python train.py --noise_aug=0.01 --spec_augment=true --norm="layernorm" --mlp_ratio=4 --inner_norm=false --moe_every=2 --experts_per_token=1 --optimizer="soap" --epochs=149.1
Rows from block 13 of a small CTC audio transcriber, named by matrix and row number. Rows with one number within an expert belong to one neuron, the router's apart. Each number is 128 + 24 x the weight over its row's rms, rounded and kept within 0 to 255. All counts start at 0. Numbers have three digits each.
Before each expert's rows are labels from the 100 clips, of 14848, where the router gives the expert most weight on average: "strongest on" is what is common among them. Only what is clearly more common there than usual is listed. The data: read English sentences (LibriTTS-R).
# router: router (model.blocks.13.mlp.router.weight, 16x256, trained with AdamW), inputs 86-171
# up: expert up (model.blocks.13.mlp.up, 16x64x256), inputs 86-171
# down: expert down (model.blocks.13.mlp.down, 16x256x64, transposed), outputs 86-171

# expert 14
strongest on: the word "i"
router.14:128126065140100138135111096178110120125128142152160164101159177156111138187118144112126132118126141116105135112138079109144160149136093162137130131116133148149144168112067099124123177146152132150097144119157125165085120122121137142120145125115174159111079127
up.0:124115132113111139115103139122115143101185100136098162117093116135132121172167143172127166061123127134097119155112125167128146117148135155123125135144123120117146120129122128150126146147074115162125146167156173123119080141174128085148123110137157136119102133
down.0:126161152118163116105149107127112104105159119125102110134119099194140114102106127120115124098108137134140127155155085125132164143158135127116151116116155100120108175137116084136167126129149184151121121132186116131132180130163147130114115124163135125143096129
up.1:165134154100122128096106085141076132130107154166139157071172118133126162076123134134117160133133143114121102119146091146135158114181121135155088121113079086117142124125138103146147141099105147120106130154131102141096085172144130128148118177131103125142134092
down.1:104108119129095089094132119140136165109126140119066158107083157138138149124144123084136170116123143130112149112103129113104143111113103123088180163138096152117104111118089125112137062102093123075124123142136096151129154124148105153162162118137106131078136112
up.2:145138122119130166074124136123137114142155073102121124122110169089181148081170135118120121102120101119169112142138148078137158143125096144141157119132118101177091183144102102081108118151116102133151143104111130139127073164115096165094165133099151141128115109
down.2:133152144128098177159130099151154096179136181119109151154126150128106099112109138118142154114174101138123170156112141125113150136134162110124119133116139143124115130118166076120109096149091102134173094149168150118152150113128136123107103088125112137122135120
up.3:152106159107090146101123132096090139180123127166121123099140142099125140103144111153165121078089151136122127152147130129152145139120191116105126133125120132086145091114119137168139115108105104161112119140106137166114113160120120136156101105167136140099125133
down.3:133152145128126092157144123135138129099143137135095153115149131173133122108140112107090150107140131081130148162116156147123152148118165109109129100128114129131148113108086095142129086109101120133110128132136095103103149136084115131119123147182185124169129108
up.4:135128093128132155177142088141076109118115075145137102149124140144139167161148159145135126102120139126149141161118107106137152142099140157146111102137135122148146114089103064149091125177153095108097148100106106132126155122171131092151158103116105111116109142
down.4:128122099156124144159115122126152103135113127150138118126133118125106166160082162109134103157121113115135132104100110161135111122083119100136150128134149111112169112141103138145136136139110156147125165116094113141116113095161147157103145114108123176135138187
up.5:134115105137137131131117079150112107109139112142160139162109087129099104151172099110112134072153115079116136114121133110132124093137098123099118057138126168121114136107121164118114117174133143152130086156133100087107115127132126125155120084147141102168104131
down.5:107122079126093136150084089155118139139140100114117158094047086111140128116098123121156136127121119143164172112131123091149104167141130122129118115140102153120136114114142083123146105114128134147135156104144115121120124133151173123163103127122153128149101186
up.6:142149118113082096129143138132084138154126116153159115141154155065121111111131121080129122144135130120146135152132114151096165120104143156158084143155149137126115135133109127118123135148111108154104095137141064150148141103064149138154156132143104078167106095
down.6:125125128148158135048124170112148150156103118128144128178126140122135166103126119128150140137114100135134132080093118154099117132127115134171101135164123104153130131065116150110115144154132191152136111144126138110142176131207186117141122147136122149105132109
up.7:144108112137137095139162146129134107157136128113151124074099169124136151142111160106093128088128086146135134103089151133124098147122132122156090136171120187128117130093171139114116120069127146110110136120160122145138089110109129132099151140148092155124156115
down.7:122107109138112139154091128139133130139154139125166149112107114165131104159155178139140083058140128157108131150121152122113119128118098139145141140098156171163164157125109135139156168122100086137139141136127124156133121163127127170122155147092133078156174138
up.8:153089126171097149135096131138156147126161078139152107156100100112130113164118120121108132130155136139133158135105113161161110131120122112126134154154151152104131119138128115131106162147123110169145139105108062137171124135127101133163157175119147123142097173
down.8:101104142135158103136083121115172105123136139152136159128161093153107101124138113122143148139106155110146154139112148119172155107128121097095149183108152133135123115154151190163128134148146141091148155144100091111113148107128128123118158146120116096102119146
up.9:172133132139107095147056091156151145119140118142104129168101149128124162150116146127109121147183152089140117091155120139120123141118139096106139099115099105080099080111119152107101140089159108129124137161131148125131093126131118127115131168092117138163100127
down.9:133131131125151125170138151154128086111140165109172135164130136108146126127111143170097104171157142139105103107108138146107121109091125136155111134130092126118135128092162137152120141097126151122105127119075183199129095134123141135082124104102140090132161124
up.10:107127124126149148133145144122080081119159103138111168127072157112113110093193126105166137143114100100148118105129088124112138153146108081113078131145108159136121116094178114156149128146094147168116114156124146136117131100075141143142115130103133133123090131
down.10:103084099139094130102175140085143115149118124105080137146118125095111156148117115124132137104140145132111143104129141107111133133147118118114119099110152166123125109112160118089154153126070115116116105139138107115103129174107108114081200143137077152154148126
up.11:110157134128128107149110159112152138145123130124154143141167163112100135164110146121118115158118168108097109094107140112169179078066110142124142129157162159076127153158093152150161140147104137154132099129151121132086157114110145127118112162130174090101105148
down.11:139103126098105154138119115139117136123136108103106122126121113124074157144113107115143114148141137139125139149137110117125132109121096147090133131120124136100120113146147076160109140161086116177151130114136131092133105166101153112138114098165107113123129158
up.12:106110075139144127123124123125085140140070170101158134096098134174131050129124135102092133138119130145109151128079120123104142137121142159130104162137135125146116156144136100120111136141145129154106126151147170078145109125120143124145160115123143168131122098
down.12:111099123123101153144158152145148168160109161084115121081170128114127162145120152073139146144131079101144147114160107085161189143119095121126113141104121130136151113191143145155132145126111133113161098161083116166144136138148156172098154119164149072173108131
up.13:141152144126108145114108147155155151126137102139119149115121082134107123173140105081098120082078136060139110137113128094133140127152140161130118105101108147146106098163146107138128117145107139153150176109088145175116085136196122165140132129106153118152095115
down.13:107144096121107154121155115116108131122178093141122147145151112115157117105121116132152191150180114153113153142103171109138123102145098080108100150146100144163116102161132123112146102138173129103163150167101080113131118125155094102114139127099189151142094117
up.14:108128162150147142115153101142097146120121184084139148166172083150125144147148152118119159113107144148136107105117089146123103160179125129168158161128141116126157134143168130153117109148154124134098118114104090126161143152110202104144122118143125124100104117
down.14:136155120123126134155135136152119143108127177120119138124084134128140113117133148156170109128125071164105158117152171162126086153145075159119118148143146164158094124133078120147121133129158125102146109092115117090129123152118098132149106114113137121173086116
up.15:136091139170087130109141062092120134129186093132137108111178156091117114165156129163133111118129138144102171151143135123120093132157103134141164125116133100158144123116133102112118175180130090092094096140151103158126134142120128141132109155123120137135131128
down.15:131155170132160122134106135102128107108116147158122147139121099101137130140155139129073135132116137111091093123092168145130138129140127107124117137139084103120137177164121109125097079129117186178149084135164115129167119112105157154141059108121104143093101130
up.16:127136094119189088158133092111138102110125099177157144128095145083102123140103133108115161124127152136135174182130172134130155119158165136113121130096104142138141138113150131151121140151093149121122117129124118107108120134165078130173117164185084140115067142
down.16:138110136135116132132126112118134144121157116124139125083111115137149095113101090076123132136155136163083116133137132122121125128103121162106126068115108148139130071114144159094128162111202139163148129123134151128132150112125139154169093134132146118107147092
up.17:148138104106068130107085095126108108124109096136167113125161128121073137156112126183117124163108103104140128128080127144128144125119140100133144105105122142133121133154135048061132128114104118148143135109118121095147103170116080154182143167159176135151109161
down.17:141120117127197119165163133136134114108132180085136112077119105124125178081113072117130124146127128109123150151155118100128146100110138145145139106131182110109104111191136154163122128118167055111113138148124125142109100149130105087161162120120132131155151130

# expert 13
strongest on: the word "of"
router.13:147129138139100133130119129123116112145166148119132084157114141141116111129134098126140165102148121120139128100143161186125141134110157109188120114145145097098116121177090105157148110121153123124157115185103132106115086124141070129108114089175133111122121159
up.0:121139050129092152138084136104135149150146153130142103153123113107142158154100166123147127127131128150130138140172158161145126127163155144190120131141136074127115095124119112118091162130085119152135127072142172148119135116164128117122107137120114128117110109
down.0:140114116152142112147161122154148113158138167158145133116129135124120147163125115109134155177097133103153135093096139108133146128167172155136093083133178127141115126088156157127111096136087128132164111127144114152108156108178147152113114161152105121115075141
up.1:123094152144171134151152105144133137108149107192077147129130162105169101117124158155096157115103094152171123092103143143115097106140120136142095100099141103112125096155089155159168089136159114124148106124159146105121138082128097098117176131147086124127112122
down.1:166116123159160115073149130112091098132175124110072094086123116156141120157148107163144122143099158117131125085151123125138132125120169077092125112109149101116059135160129152135147124134174133112128123078096154168132118147092129098136108164118119192129103188
up.2:142177134156066136100153123137140161138068112089141158091080111106137108136138124137128145115166147129126121133141087182151136109133144163103097106165126104131121132081146105091121117142132150104137128090069135167162133122096107172109123097166157153117092145
down.2:117135143118108132134095141146111123089124124127113111150111130115134175108093099165160126117107145080150132130125168114133094130172126139143138155150114130131176147089110116088138149103130143144114075140093100119090122149146106136120137126126118156062071136
up.3:153145131111108161097123135137144119177103160126141172165135085133115108132110161114114114171122120122073112091120109161152188126158123134113150114114112119124129117138109136086154078121106132132119090172089113130126149129157150146125133147110143115126105147
down.3:102114115106132105140116133097133109172099074181112125110114134148121128127120145153097119121135116119083156120151129126126112113111140121178102128111141132081095101124149123179147113105140126115174165157090144128087117112108136080143137127072178189140104134
up.4:129109128127087120110104147112122141122154168123134151113134156123073141129130092125127113130141093149114147137156118113110115135122101129122106157112153108156107112165134132153127130157169107161100108119110153121128109088139091130129149178152112156141143141
down.4:124098135132114106158183121111135137151134109139113125128117116154175133101126127105138092146130088187120100157077092126099106124111118129134103102133106120142157136163062117107116156141142137144125111104185100102104101106103182139122128137204125078134119134
up.5:168140107115122119130124127148137106110104080130165128130137159136146172129117129188162122131151127155135147098122175101144137102074172163133129143147151125169129103109131093068153129142127124090133140107135093087134177093095159124111136099127129098161083132
down.5:139112105103157137155097136152132154145133105118148129148136129126124149117130130137126104157146123132132120075099199103142136105142119179101149170119123097170102097138115087145151113136133151181128119119085149142152141085114177121154139153139128143112096124
up.6:107111108107089100146155123132134098100162176154120145127104118125161115131121120118175163081127140156130100161122142107157130115065076141128151099157081039141152107126140131101160128142150118159134146146118094117172107125094136136114170126116098131137116127
down.6:115144129122127163119168070128104118113143144151128148130150153122112170153151122137142121123145114156135160094112150104134141172115083125127124117121126141130097122150118145124123136151154147127149159121135116108106157122123080131163126102105084144140135136
up.7:144091163125131100139164136124111132122125138128171123155159122141119143140111145116124150130108127134136124117179085143126120112155168116081180118062166100119142166133154110129139118171143096140088089097175154138092173095114146161136108156097132147103135149
down.7:111168126140085106103133097123082117176125101163163151103098126130122120117112084144113111096119102120120096173117119143136157146124169119112111166128152130125137120140131128128130118131134132146117161131133163095145085134107105111122129086147137177128121098
up.8:155119162126114103127135161162116154093184140085120131079104147086140147136116114155113127126144126139095124105137100116130123122142102105106139129124121142115124140122149117129173124201133128153097142143125161092146151137122145133128113161125129081098136124
down.8:107165139103135140155063160138130090115138130147165154142146076128140097113126102147149145100128124111151142128103134163118080151150170103121113086130090139147155117112159121111127118108086125128154147153147142140185150168100101138105108096109079105117124154
up.9:122104127130117130128118128136117123136106167152146106100127146120139159105111123118134145124137118166167149137128111084142069105175117130142178141152099158133110132145125114135134111119132126080156132149124107151136169090149149132130128173094072150124139125
down.9:077164171115142167164133135099140143153078110127092127143115143125117148120089126166134124106136119133161098157126115143116108109126139114135125126141119119153099130154143179137135156104151107097106102142133133141114086142104115091103149135127126124123122115
up.10:140132122141132084138132135127152082141115147154108145104127131153082136156148128175139136119129130118145132153162106155167184137109171112166142107134130116112121126093146123119112151094108171134150094141133109131100122098138142127152084151088078116126127119
down.10:142138133161105107141099175121132158139126127153144144112122080133153129159161141140132148104106136147164123137126116190129107125129131085117109108117167154109097142090139143150135111097160120104109167137155107112140088126144132131166151127120107128112122118
up.11:117158110135099110130131156119105151112131110108165140116119123138155107127140115086168132146102108127133151122179116174145156140155116070080164141097114104123141110091098142112118107103119166117140135120114121083143145085102118153149115158088098090130112068
down.11:132117122143148123105141166142070133178101123119074115140126106137095081162119154118119071105135089156090128141086128110125104101157103088104166133127124145107155152117145111114164096139119091153112104130101120114119119100115152148147165106080141139105117118
up.12:108107141130161126154173106092121126164145151142170117154110135136124113179076101109140072161106146091126126132100075119117148101106096115144133150102146120069120131124111115129162129173155124090124141121131133079117177124118136156137105079147145105171139096
down.12:116142129129101106092149079141118124140133100134146177117128107108100140121127119101138122121091159117161118161121090148155139132120119081141137109152156088137106142101159132129144140148140099163143097120109119142142105114121139168142172139146151063138128110
up.13:076102152104123158131092134131142110116149137113109150120151153132070147157137107154126135141112096117119106148135123098151139161074160125128122093133125133156141155132103062145108125104141142136139113131133134109095138144163107104108149130125137129136143186
down.13:111133132134200102133097091120169147099156153113135146135121135137148144081173115101141181179129090104150132136112130108123140132121107102120158132108128149146167112148120112092125134114131153136159148116066113153137138123186102094109137167126080121112126113
up.14:132145152153098151118114087141165104106148123146140145084091131187109126148107138138117177117115112104110152105125116147087108134103119161098100137090108103089151133152127073149115138107139143125116109097119083146197125122114143128106142150114148135128114148
down.14:119137139155128116130119113123102128148122101129096132075112109105121137107125126161135123126064105188092159082147121090129078099089141157145101143116135133124087117142107110168143150149200148112126139152112120133119128097151101136121135117100106100130128107
up.15:157130058124099131121090106088106135185082111167139101103127104121103079096120159130096138106160116097172153137100114154102121131153179151139131097138173137161119144111131112150116130109103144169158115141140149118114100146119146163187129140138140115141162124
down.15:077148173168139088159164117109118108107103137159127116122134100148134142139112097087142109115135102125138121176128152089100127140127108124133128136093123136085120149110145166157126114106107138122106117119139135147128127105133134208155094103160178094095122184
up.16:113124109146128150147171118148121114168127175139135128102084129161092117157089106113122126133131112167134107107120117150122111093131177132127151114145131111138124164127108058133127118120114102159157140149147137156106105097140139145107126110127163132133177182
down.16:131167112098137179159128116147076141079138155139147127114148145099087101116136111078112127080181111137139156129079141186119140146143083168113135135149090132147142116143142114141145130126118135104126142100133078123129123103077171114125123130160130097136119129
up.17:141153096137177128121103146129111103086130174101098135149128132170144123108151155101131095091148078122167123113140121137142137127125125083173111099136087152122130123131136069153111101143148144111113158111130137098128153114138120118060151169164118136123150114
down.17:140106146163133110111152152095139166146129153158136165140123165099122157129156147127087133078156107153156151080097084119150102118091128140096137153115151138136160102148089127095167142151102143131165144143120132159083080097142110123083120114129146125125135097

# expert 6
strongest on: the word "and"; the word "in"
router.6:137150139116131162090118127113090131130125101140134085144136145146130128127105126162130116122125098138118145093131169108121146135097117141119124139124129144172116150099104082134123166130160142138117138110172131124107124171104133166106107129107145150105134139
up.0:121172121095119162090146151122133080164131133102094077080127114140106175116111179141138113136116076156136107110110133107113132060053114135112114134111140133150156135117123153119150153137144154120145132114121139120159144101123155122120132143135164170072163114
down.0:166129164118147150133128163139111129143110082118142125119162144106082118135177145135112128147133070121113116098129109086113114153107117120100087117131074136120156144128069121118104163124140130117070127148149123150118091075090140143136126163138098102127135121
up.1:127129118110113102124150139097140122144099115109144159142122112163170090102122142113080120157139160147100068113135084133156151144112149097154168079098120106109133146148114132116156110141122133100145127148116138142112120134085109117150129134120169136121164153
down.1:110184130132128112145095128144155125153159131160127119110076113136148138116087151144105110138079099104140078124126158147093127131113112154118144178157147100083132146124136139144140139149119130162152103183084141130112117176128048135084106155128147147152138133
up.2:124148081153107067128103148150150131129105097120091121064143112134143133153085118105136149107085100183134103088125113129122132137150155120117118124145129140147134141120089120113170115124135094152154133124146143117118133108084125115131144154088149177102096134
down.2:109164131112166121113127129112120113116128124156149158096118123144125164142147118157123096149168135102150115141130115134080151146118146125133136152118119133154147110085092139100153098129151125115129141131119085156143140142077153118161119132147134118111132135
up.3:147163119115107114143116128125119087050153137086175125132094095137104095089140139118147093120145148155136151134108138188138098141112137178118058121095114100094115102110108146125148136141138112136115146104108129131187117107124126130113148147175102171121107090
down.3:138066132130074136104135126121138176126078105148100083100102120140167138081109145196130128108115098165111130144110129122156153132118140129149146125140115100120131094171127119143167139095101138137099092151124100117128118178142138142105114116111089144115111112
up.4:151167146093121141134104082187129105123133177136114118153091094123097133135150120102084115120125113115130111127099143123139140135096156131158084122132138156151090134138119097164160109131139079164094103176131179073146105121125091141124121137153137094102114157
down.4:111123087093150118088132111121156115140096115105105146111106114099214144082144166162131133125136092090163121091131118136112107107125133139151109144147139119174138110159108113091123173136116175125098158129136108144079130128174156102137118153103122118135114129
up.5:109143103100146076125120119132112121155150130150129126132136132110132134136147133096131096144137096144136081123151169165097118151133155127145131157166156176120129094114150122154101104140124101095152148108137135107138102137124129111085117092142198079103121109
down.5:163134161104116096118141133119083110127186144134140160127133111100144168150163099148151140119165133131150136137098100137081122129142084159182124087112138151150161141139131129147130094083139112108170121163137131149132116133133175151137142114127201164137101144
up.6:119113122127102082097124155147148125138183098183130169155132088131132115143075153093130143114121143127119138146127157118168151133141108067095148084105109127129142158130123080105128137097150117083154136139121095200138171122123132180125133128130186125151106121
down.6:111194151122107156171087092085139118094143153112103156142123152150132109098107114145139102115134133142136087138127166103088112133145149130136130138118120101141154133094139140157088112122136067129104110125132143104137130106132120098120108110134122124105121150
up.7:124135112092107116100145096098155085114133084146178103114150139102111141130108126169124137107070106116135145153137147106106118072156155143107090124135168144138149147121137114123156134127100121158129115104114105128120116153111170133184111168137105164124104114
down.7:157143114083079125130122111089122134137085127150112104131105121098118115114134095141130108100133180124136107094150223082106133089145110106126090127105135147176148122147164145140127152126083110113137146118143148125121156163137126109150156152116105107058116176
up.8:118127104113157194093135134117162143135148143145100124113097126139106119112119131106138160135115151158101156133082139149098143131131142136142079143140101146145120149118138150100193142125138116161161128121087147165110145163126132123131171135125115116152132110
down.8:170119152118087151157101150128103090108141132109137109093109141123141111131119103126160093144156124096150062130148098164131147155124137149131145120132155130129153134128099123110121129118179156143136143121129109124131160134158141107128121149100110130101120142
up.9:083123112100123155119110128147132149174130148114192144128104134131154100149108149120106111122103162102126108132137121107162113122170170132075150137135148131122145128139094096130119132124171134149092164095121170128108139111122148131134144124139113109138128144
down.9:102131154099156090145101157107099139167149156069111113137089158062134122169154114149113151092136162100099109144133151176134143124137139133155121152143132089159099112188114110077126107122146111108159132122126121129080091088154129128104150093104118142102139105
up.10:119103133098144116115128176127119176117102122142161130120129120080130141120146101130165115124114135155116128100082134067137114106128148115157131119129143146109127132147149139113128160118121100101129129114114165098112106095112112124138140134109128147109140148
down.10:111138174123081084147125119137165102163137128135122130109143125125100099140105127125073141122116108137121146140162132138118120123111161133104103119129108086098148102122117085147129093164124152152108115107147132116096152102129142138061094125103116127069100116
up.11:136139127087100056127103111163114117094163105101126115153072116119111130122162147100134136133130112135154140131134096121150124137141088134124119128111140078094124097132102142135162073125152140117081115168106124112135123170133127121161120129129064114125160155
down.11:125126096104127122154118075113151075072119138156136156142124152136132152067150116193166132129106085155154133121113094112200149114126111183100105152156160090128138122110131132142125109119153156100111137132105141135115166149152141160098137130146119127135191120
up.12:120125123145144170127107130113138143113121165134116133157141096144124105147144167125103155104117101122128146176132164157161136136094163085149108134098086133122148106093098139127104139152103124158128130131142144116083118136064117132122147099122137122148133179
down.12:165136110148119134125102092085106143080181118102109129104162126172122133125138131148139070122141130162106190119119120101149127124125108145103139107095162148137145150105161137119167131130182137097130109185149124128150145128095150092140103121198137122144113124
up.13:130164177139131124102102163159124054128129157104133099120134153157111152111152122126089113150132143093106078124087116160141116142126121159139104158108127135123111153115113168124096139133135101135109153128129155092150122173143132141138130097121113135123141089
down.13:120121115120192117131138181144127129102153089086111148168134175123112106122132139132111154140104078122126137179166130114114121167123139127130103111094161149128132183121069143120119146122154123145135089120118190136149149110089125119122169110106107149115130119
up.14:137131184131098178106106126098121115084070126159147108129150143127111120127131109108096132144115134122136126167132074111097118118177140139132109108092159091116124115134122103158162167136150107110166117130157089118166156130179139145131053129131145133117105156
down.14:165094127124086157133134119135147134143116117122145160155109155122130106153128135145088162140120154125134158122144152118125111161103126138126093146101110154076135112112161127122118144112128112125159171176136130157157088093107112117166117133105137158132119131
up.15:103121141121124127154112126078144146104121184135152123118130098135117132134118086173142155106136126099138140104115107140133149119093093135130164112109126147130130110123151130130094105073106153123119158114114096127170111086144152142155122123131148122166168132
down.15:158112118117141153156149131097155126118121139138090097134113140114119114162132130152160126072121120129111133112118165132148125117124130128122189086112105121113099120139125095137130080103150129097099173120120099123128100136101157172223146078128084143151121129
up.16:148144125117077163114127120125161114158159101129121110086141123098111137102118097137131146107133118152172100144143136158137146079105084135164153148146122149099110154125125159149154122114133099134096125142131157164145124130115130139140109150136136127113140093
down.16:137150186093129112139090085162107120098142156130139131132160130130114165116104143134163160112113144132141098092126156139098106094112123107091145143104115127150131163097104077129105147114106123091164145110097116082128127157106103150109093083110137082127079123
up.17:142129124114097112120143158095127130104111077135120158159146143132133095076166153150139081112123159142090117063110124167107140070122123135132139144149119111106160112130104112117125111143099118132124172144127135120125139110121142121121111106122165159160141183
down.17:161147143166137126107159130128149114120157148137127119088155133138104100169139173124142137147149099123130137135136149108131127116123170139166122145150157114138146148148126120109159132131140148124141125139095146128124129111156131135073114129118094106114117135

# expert 7
strongest on: the word "her"
router.7:140110111167133127151149133125088127127155083164113066128127184109160108120121150121114097125155104129101139127175141134146104104131111160106115167141148146153136086107169135126157107134076125102121146110110151178105159083147122138153152137144121149072109132
up.0:121127102147115134157096141143153106122139125115098095163154151154087155170114142155154132080171114153120134111110130149118107102151150140114147089105145133143143115116118124160150131130076085095151106116112109121145143112119125109137103137113130151118138115
down.0:118159141153142114145146145105130085112109100130140089180125145158073074127115162142129168100117133118148099173122106138118107140131122141115124120115120118165133103087120129098098129172104147111136154106102129142125118101142132132135133059100113121123122143
up.1:122125094121137105153107092128135120112128116127102169160142125090155108127094138105137161126122169144145112171102128120176177131145161140144111062100116099103130145160096106108092131071084138127139081147169132108119111152155107141151118113124089112141144102
down.1:131119125163109099153174113103114138161154128140093111143125125074149110156146157190157108106150111156173144136137141098133104138180113160136112124153123169122103110112128133098134129136150128112113138149114085114115078132101141094159165103091118120112133094
up.2:142149150134167125054127122110124191138146107139164129106143138174118149111121151153121111152072112142138182111097123122139128098086121155099144112159146165101145092115123112100133154113151122077107102173107163127130077143159125091138145147113149136083101117
down.2:134142119096118084174145103117102122100157131156147124103126121114155179094130092094183098128148139123140162150147127131140149107093112087185123156089104148134133107127118161102153168126182134115133106112119139102135115097130086136147127104127150080126114179
up.3:115129130131125162101154135166145107109123149113106119115179107128127137111141144099099100128059161084074133156143158127124173111123175166082160129142147107139127095122125112170095125175136117133133156130107135155117070147137106091108133133137099147162151144
down.3:138126152105141137065134165109097116138139155123143087164162163126121159108102158130114155149122161128109139101155139125135132092099143143098136168151160082126115126118083096120118143125087128137133127117109120125128135124144191165095134133153106110094158127
up.4:099121102142120127116165111127143174153087163150109110140135111120119104118124120098135108121149110167111148109129171118116193094126123150117091119121122086182110157097103113122143130125105110117141122123111109123119165129100134168098142124153164126120098152
down.4:163144110145130124145105131132098172127135112142126147101145128125125173133126135143095144108056116116189073093110096191130107107107122136154122128101153128180099135127159135136111103093121114079138134104128165127131136149133110159083131160129146113146154126
up.5:129075120104112121088157094111141148179136144142089132143095158152139135081133144156065137098071112154115082159123114140134173087149141147141115124154119117138107111128132139128117123094150139137113128140095136112127098103119140118120141153100128104100118124
down.5:099167079138131120166144093162112087109152122130137109123124119109119145055133120120197165121182114110154137138134107124133156127153111116117151121125155156066118110108156120097134142135159113152141097094143120075178136151164078094101137146105140138112143146
up.6:093132127154168114099130132115155158116097117120153114114116149162121107132128120112134140150104116098134159101139093129094137133132110097138061132131129164119146043118126118153108122150126074159102146119123137139084173136139111066112109163190107121174158154
down.6:151159096139113123188136121130102146115132097150107155110067137075198161078128133146131132122144153118153102134123125103117146127140139172155105119090152122140122146134143079051118126121156161120138096112083111164157109136137108107092108101143152143121119090
up.7:105152067118157091124119131104156133104105109162143130137097126138140176082132116118095090114154116148135121100152107139086089095126089126116147128128095117128145101138122160148095120102106085119089106179119109145144123130142149108123109181164175122138110063
down.7:118117135104117112118126125132131109119147094120113083154121123099110145112132156136124122108136150099132102096149144091138134122100128099155152106157088122106134113140170124078083129123103171074139163122117157136147147137167153120089097113045175126110116123
up.8:125101098115128158104124105138110100100114123149111141125118174093142080140170114122123139122117138147160152101109130133167108134158112148169141126101157107131121146130080126119127148171122114067112117120099095126119127147107107118143138131159123127163124135
down.8:102130109153180143125113113141154138162131114136120127110111129093131121139132135115093070105126134134117146121127127079112111153172127131146076082169150101156078161126165152148097120083126152106125157099161122146125134186114129113120143118148096136109149154
up.9:118121087123128147127087100110174137136119131107088160113153113134155165085084143132128113109112110160105119139154156127168119171158142138103130109129133123173131111094091152106119131135086131136102142147134119098105081153087123122103141103139140155107129119
down.9:110151132129092132121092111114153157151110125110144107160145178139173089111131146141092171096147114119126150122089105099134154125172182176163120189138148098116142131096100087130147156148095117118116145093120160121124116116073153160097123088110153141139127146
up.10:119142106147093110152159149140130139126175182152128155138124082116113108103129122132131134139161107121114149118129150113126120087144139153155094099120108154071165084115119159128177172126135160131146159108124179105140142129139190146124094172136051073147138114
down.10:118113094107193102112116155106175153128147095131114170145124183174073126184162130121136105140091095116106110114116135101113143135163156131103124117132114118107149131110154139137147114124132146145087115146133139102114129146136142156152152108093067154117118112
up.11:150133068135121104124141155157101156140103148134110116135113156127138120116091093140098148125104096100117152125116140134127147125111155151126146127129115193136175096082149125145114145126160136111120110108114139119118119118128133160120173187147143108150116114
down.11:148135117149125140113138137149139145158150150115174139136140123161180128108088127096092141122134093165121068111089152165139155133123155195103127114119090178153113117123181093119111189123119095148108151086181166114157141122127124140151135139106144125131139167
up.12:150135152142142112163121076138130126109140115067113177125106126127099127120129125161105128166182141123103128118119133131099170144137123143127122139133132159211130061131113131107130098156130140137106189159092114127152147142117146121153150118092158163120122152
down.12:148137172163160169127135066098129118146107153101144128084096141142186086130118126154102126125124104155114115135119110170111130125144134206182137129158112137173098157154129096158126080132088136131118122112140154158120158143107129148133161108110150171100133125
up.13:119136132101132131102161103126100116083147127130130151122167150142115134132100113131100130139124112137096154136103110111123111140121146151172167092129166118108143163119123134147112091113125106097130131106113133181169106127115098126126085211190116123143118063
down.13:146109150089130156134101125091109109100131092154069137114169119120142077131103141171147127135103135160130153143111141105171108151114149156123118147159155091111116170160153126167096123136151110121128153137136076122117113104105119163100121134140100119146115161
up.14:144152171163115128126121140135100151117113155156122081123123093119097107146136125156150108170137153178152100099130109171130129125148093159167136136131114109134119126104100125132126126140090096131159149103089146117125155083112150136152145134122148153114128095
down.14:179116139111159146115152110110145156112152118093160104113118104137129105114111129094112137121142110129137145147150135145143120097128128121108139112130134109146116143132149146116141129116117125121126098146147132114144188077116097188165141142126181146176115138
up.15:099079098114129069162167161137167114125098081128169118132133101130159119087135139172177094160136137158127088170177086125096101116113136122135120147139092138115100125128129120162119098100143110107100101124147180132124137108177128075122162137133121126135152110
down.15:120124131132149126135127118102102123124146137111106125147072113135088121142115152100118153065100131131132110149060154105132138123151173127078149153095140145103087142119125125130120164134125059125140122091117141150149133076153098144068143147117149160083111112
up.16:130101161095124151124135143121151146101131138126090128159127153086187127104127093124121159162121103163104117133138116130120118124140133127084103123096116132123117152104120138104177115092114076113129119156100111145161157129143143097101135155126125100094166084
down.16:104124126133130103132116137122115146126134155142170121126162130088055081094106181134177131127162115103111167138098126117169154142143095103156125139137142132095115115101117116164112147137084143147147191122150093060130070130154102189112144111143119114113187052
up.17:165120087114146124092132169144118102097115128153114103061120137134108135093159109101122115154173128131148158178116090112094119134080094133138118133137152153106144124148094110140147115158127115120134127136116120124167105113121133147111129134156108132169139123
down.17:113137105082131117096109136127140119108114100152144157142108142128167154165134133143148133122114117113136128121102138133091111135107130103068159144131113092153137179149098136148118128117196137123156100093140127139127094089189134082081121166119126172101113099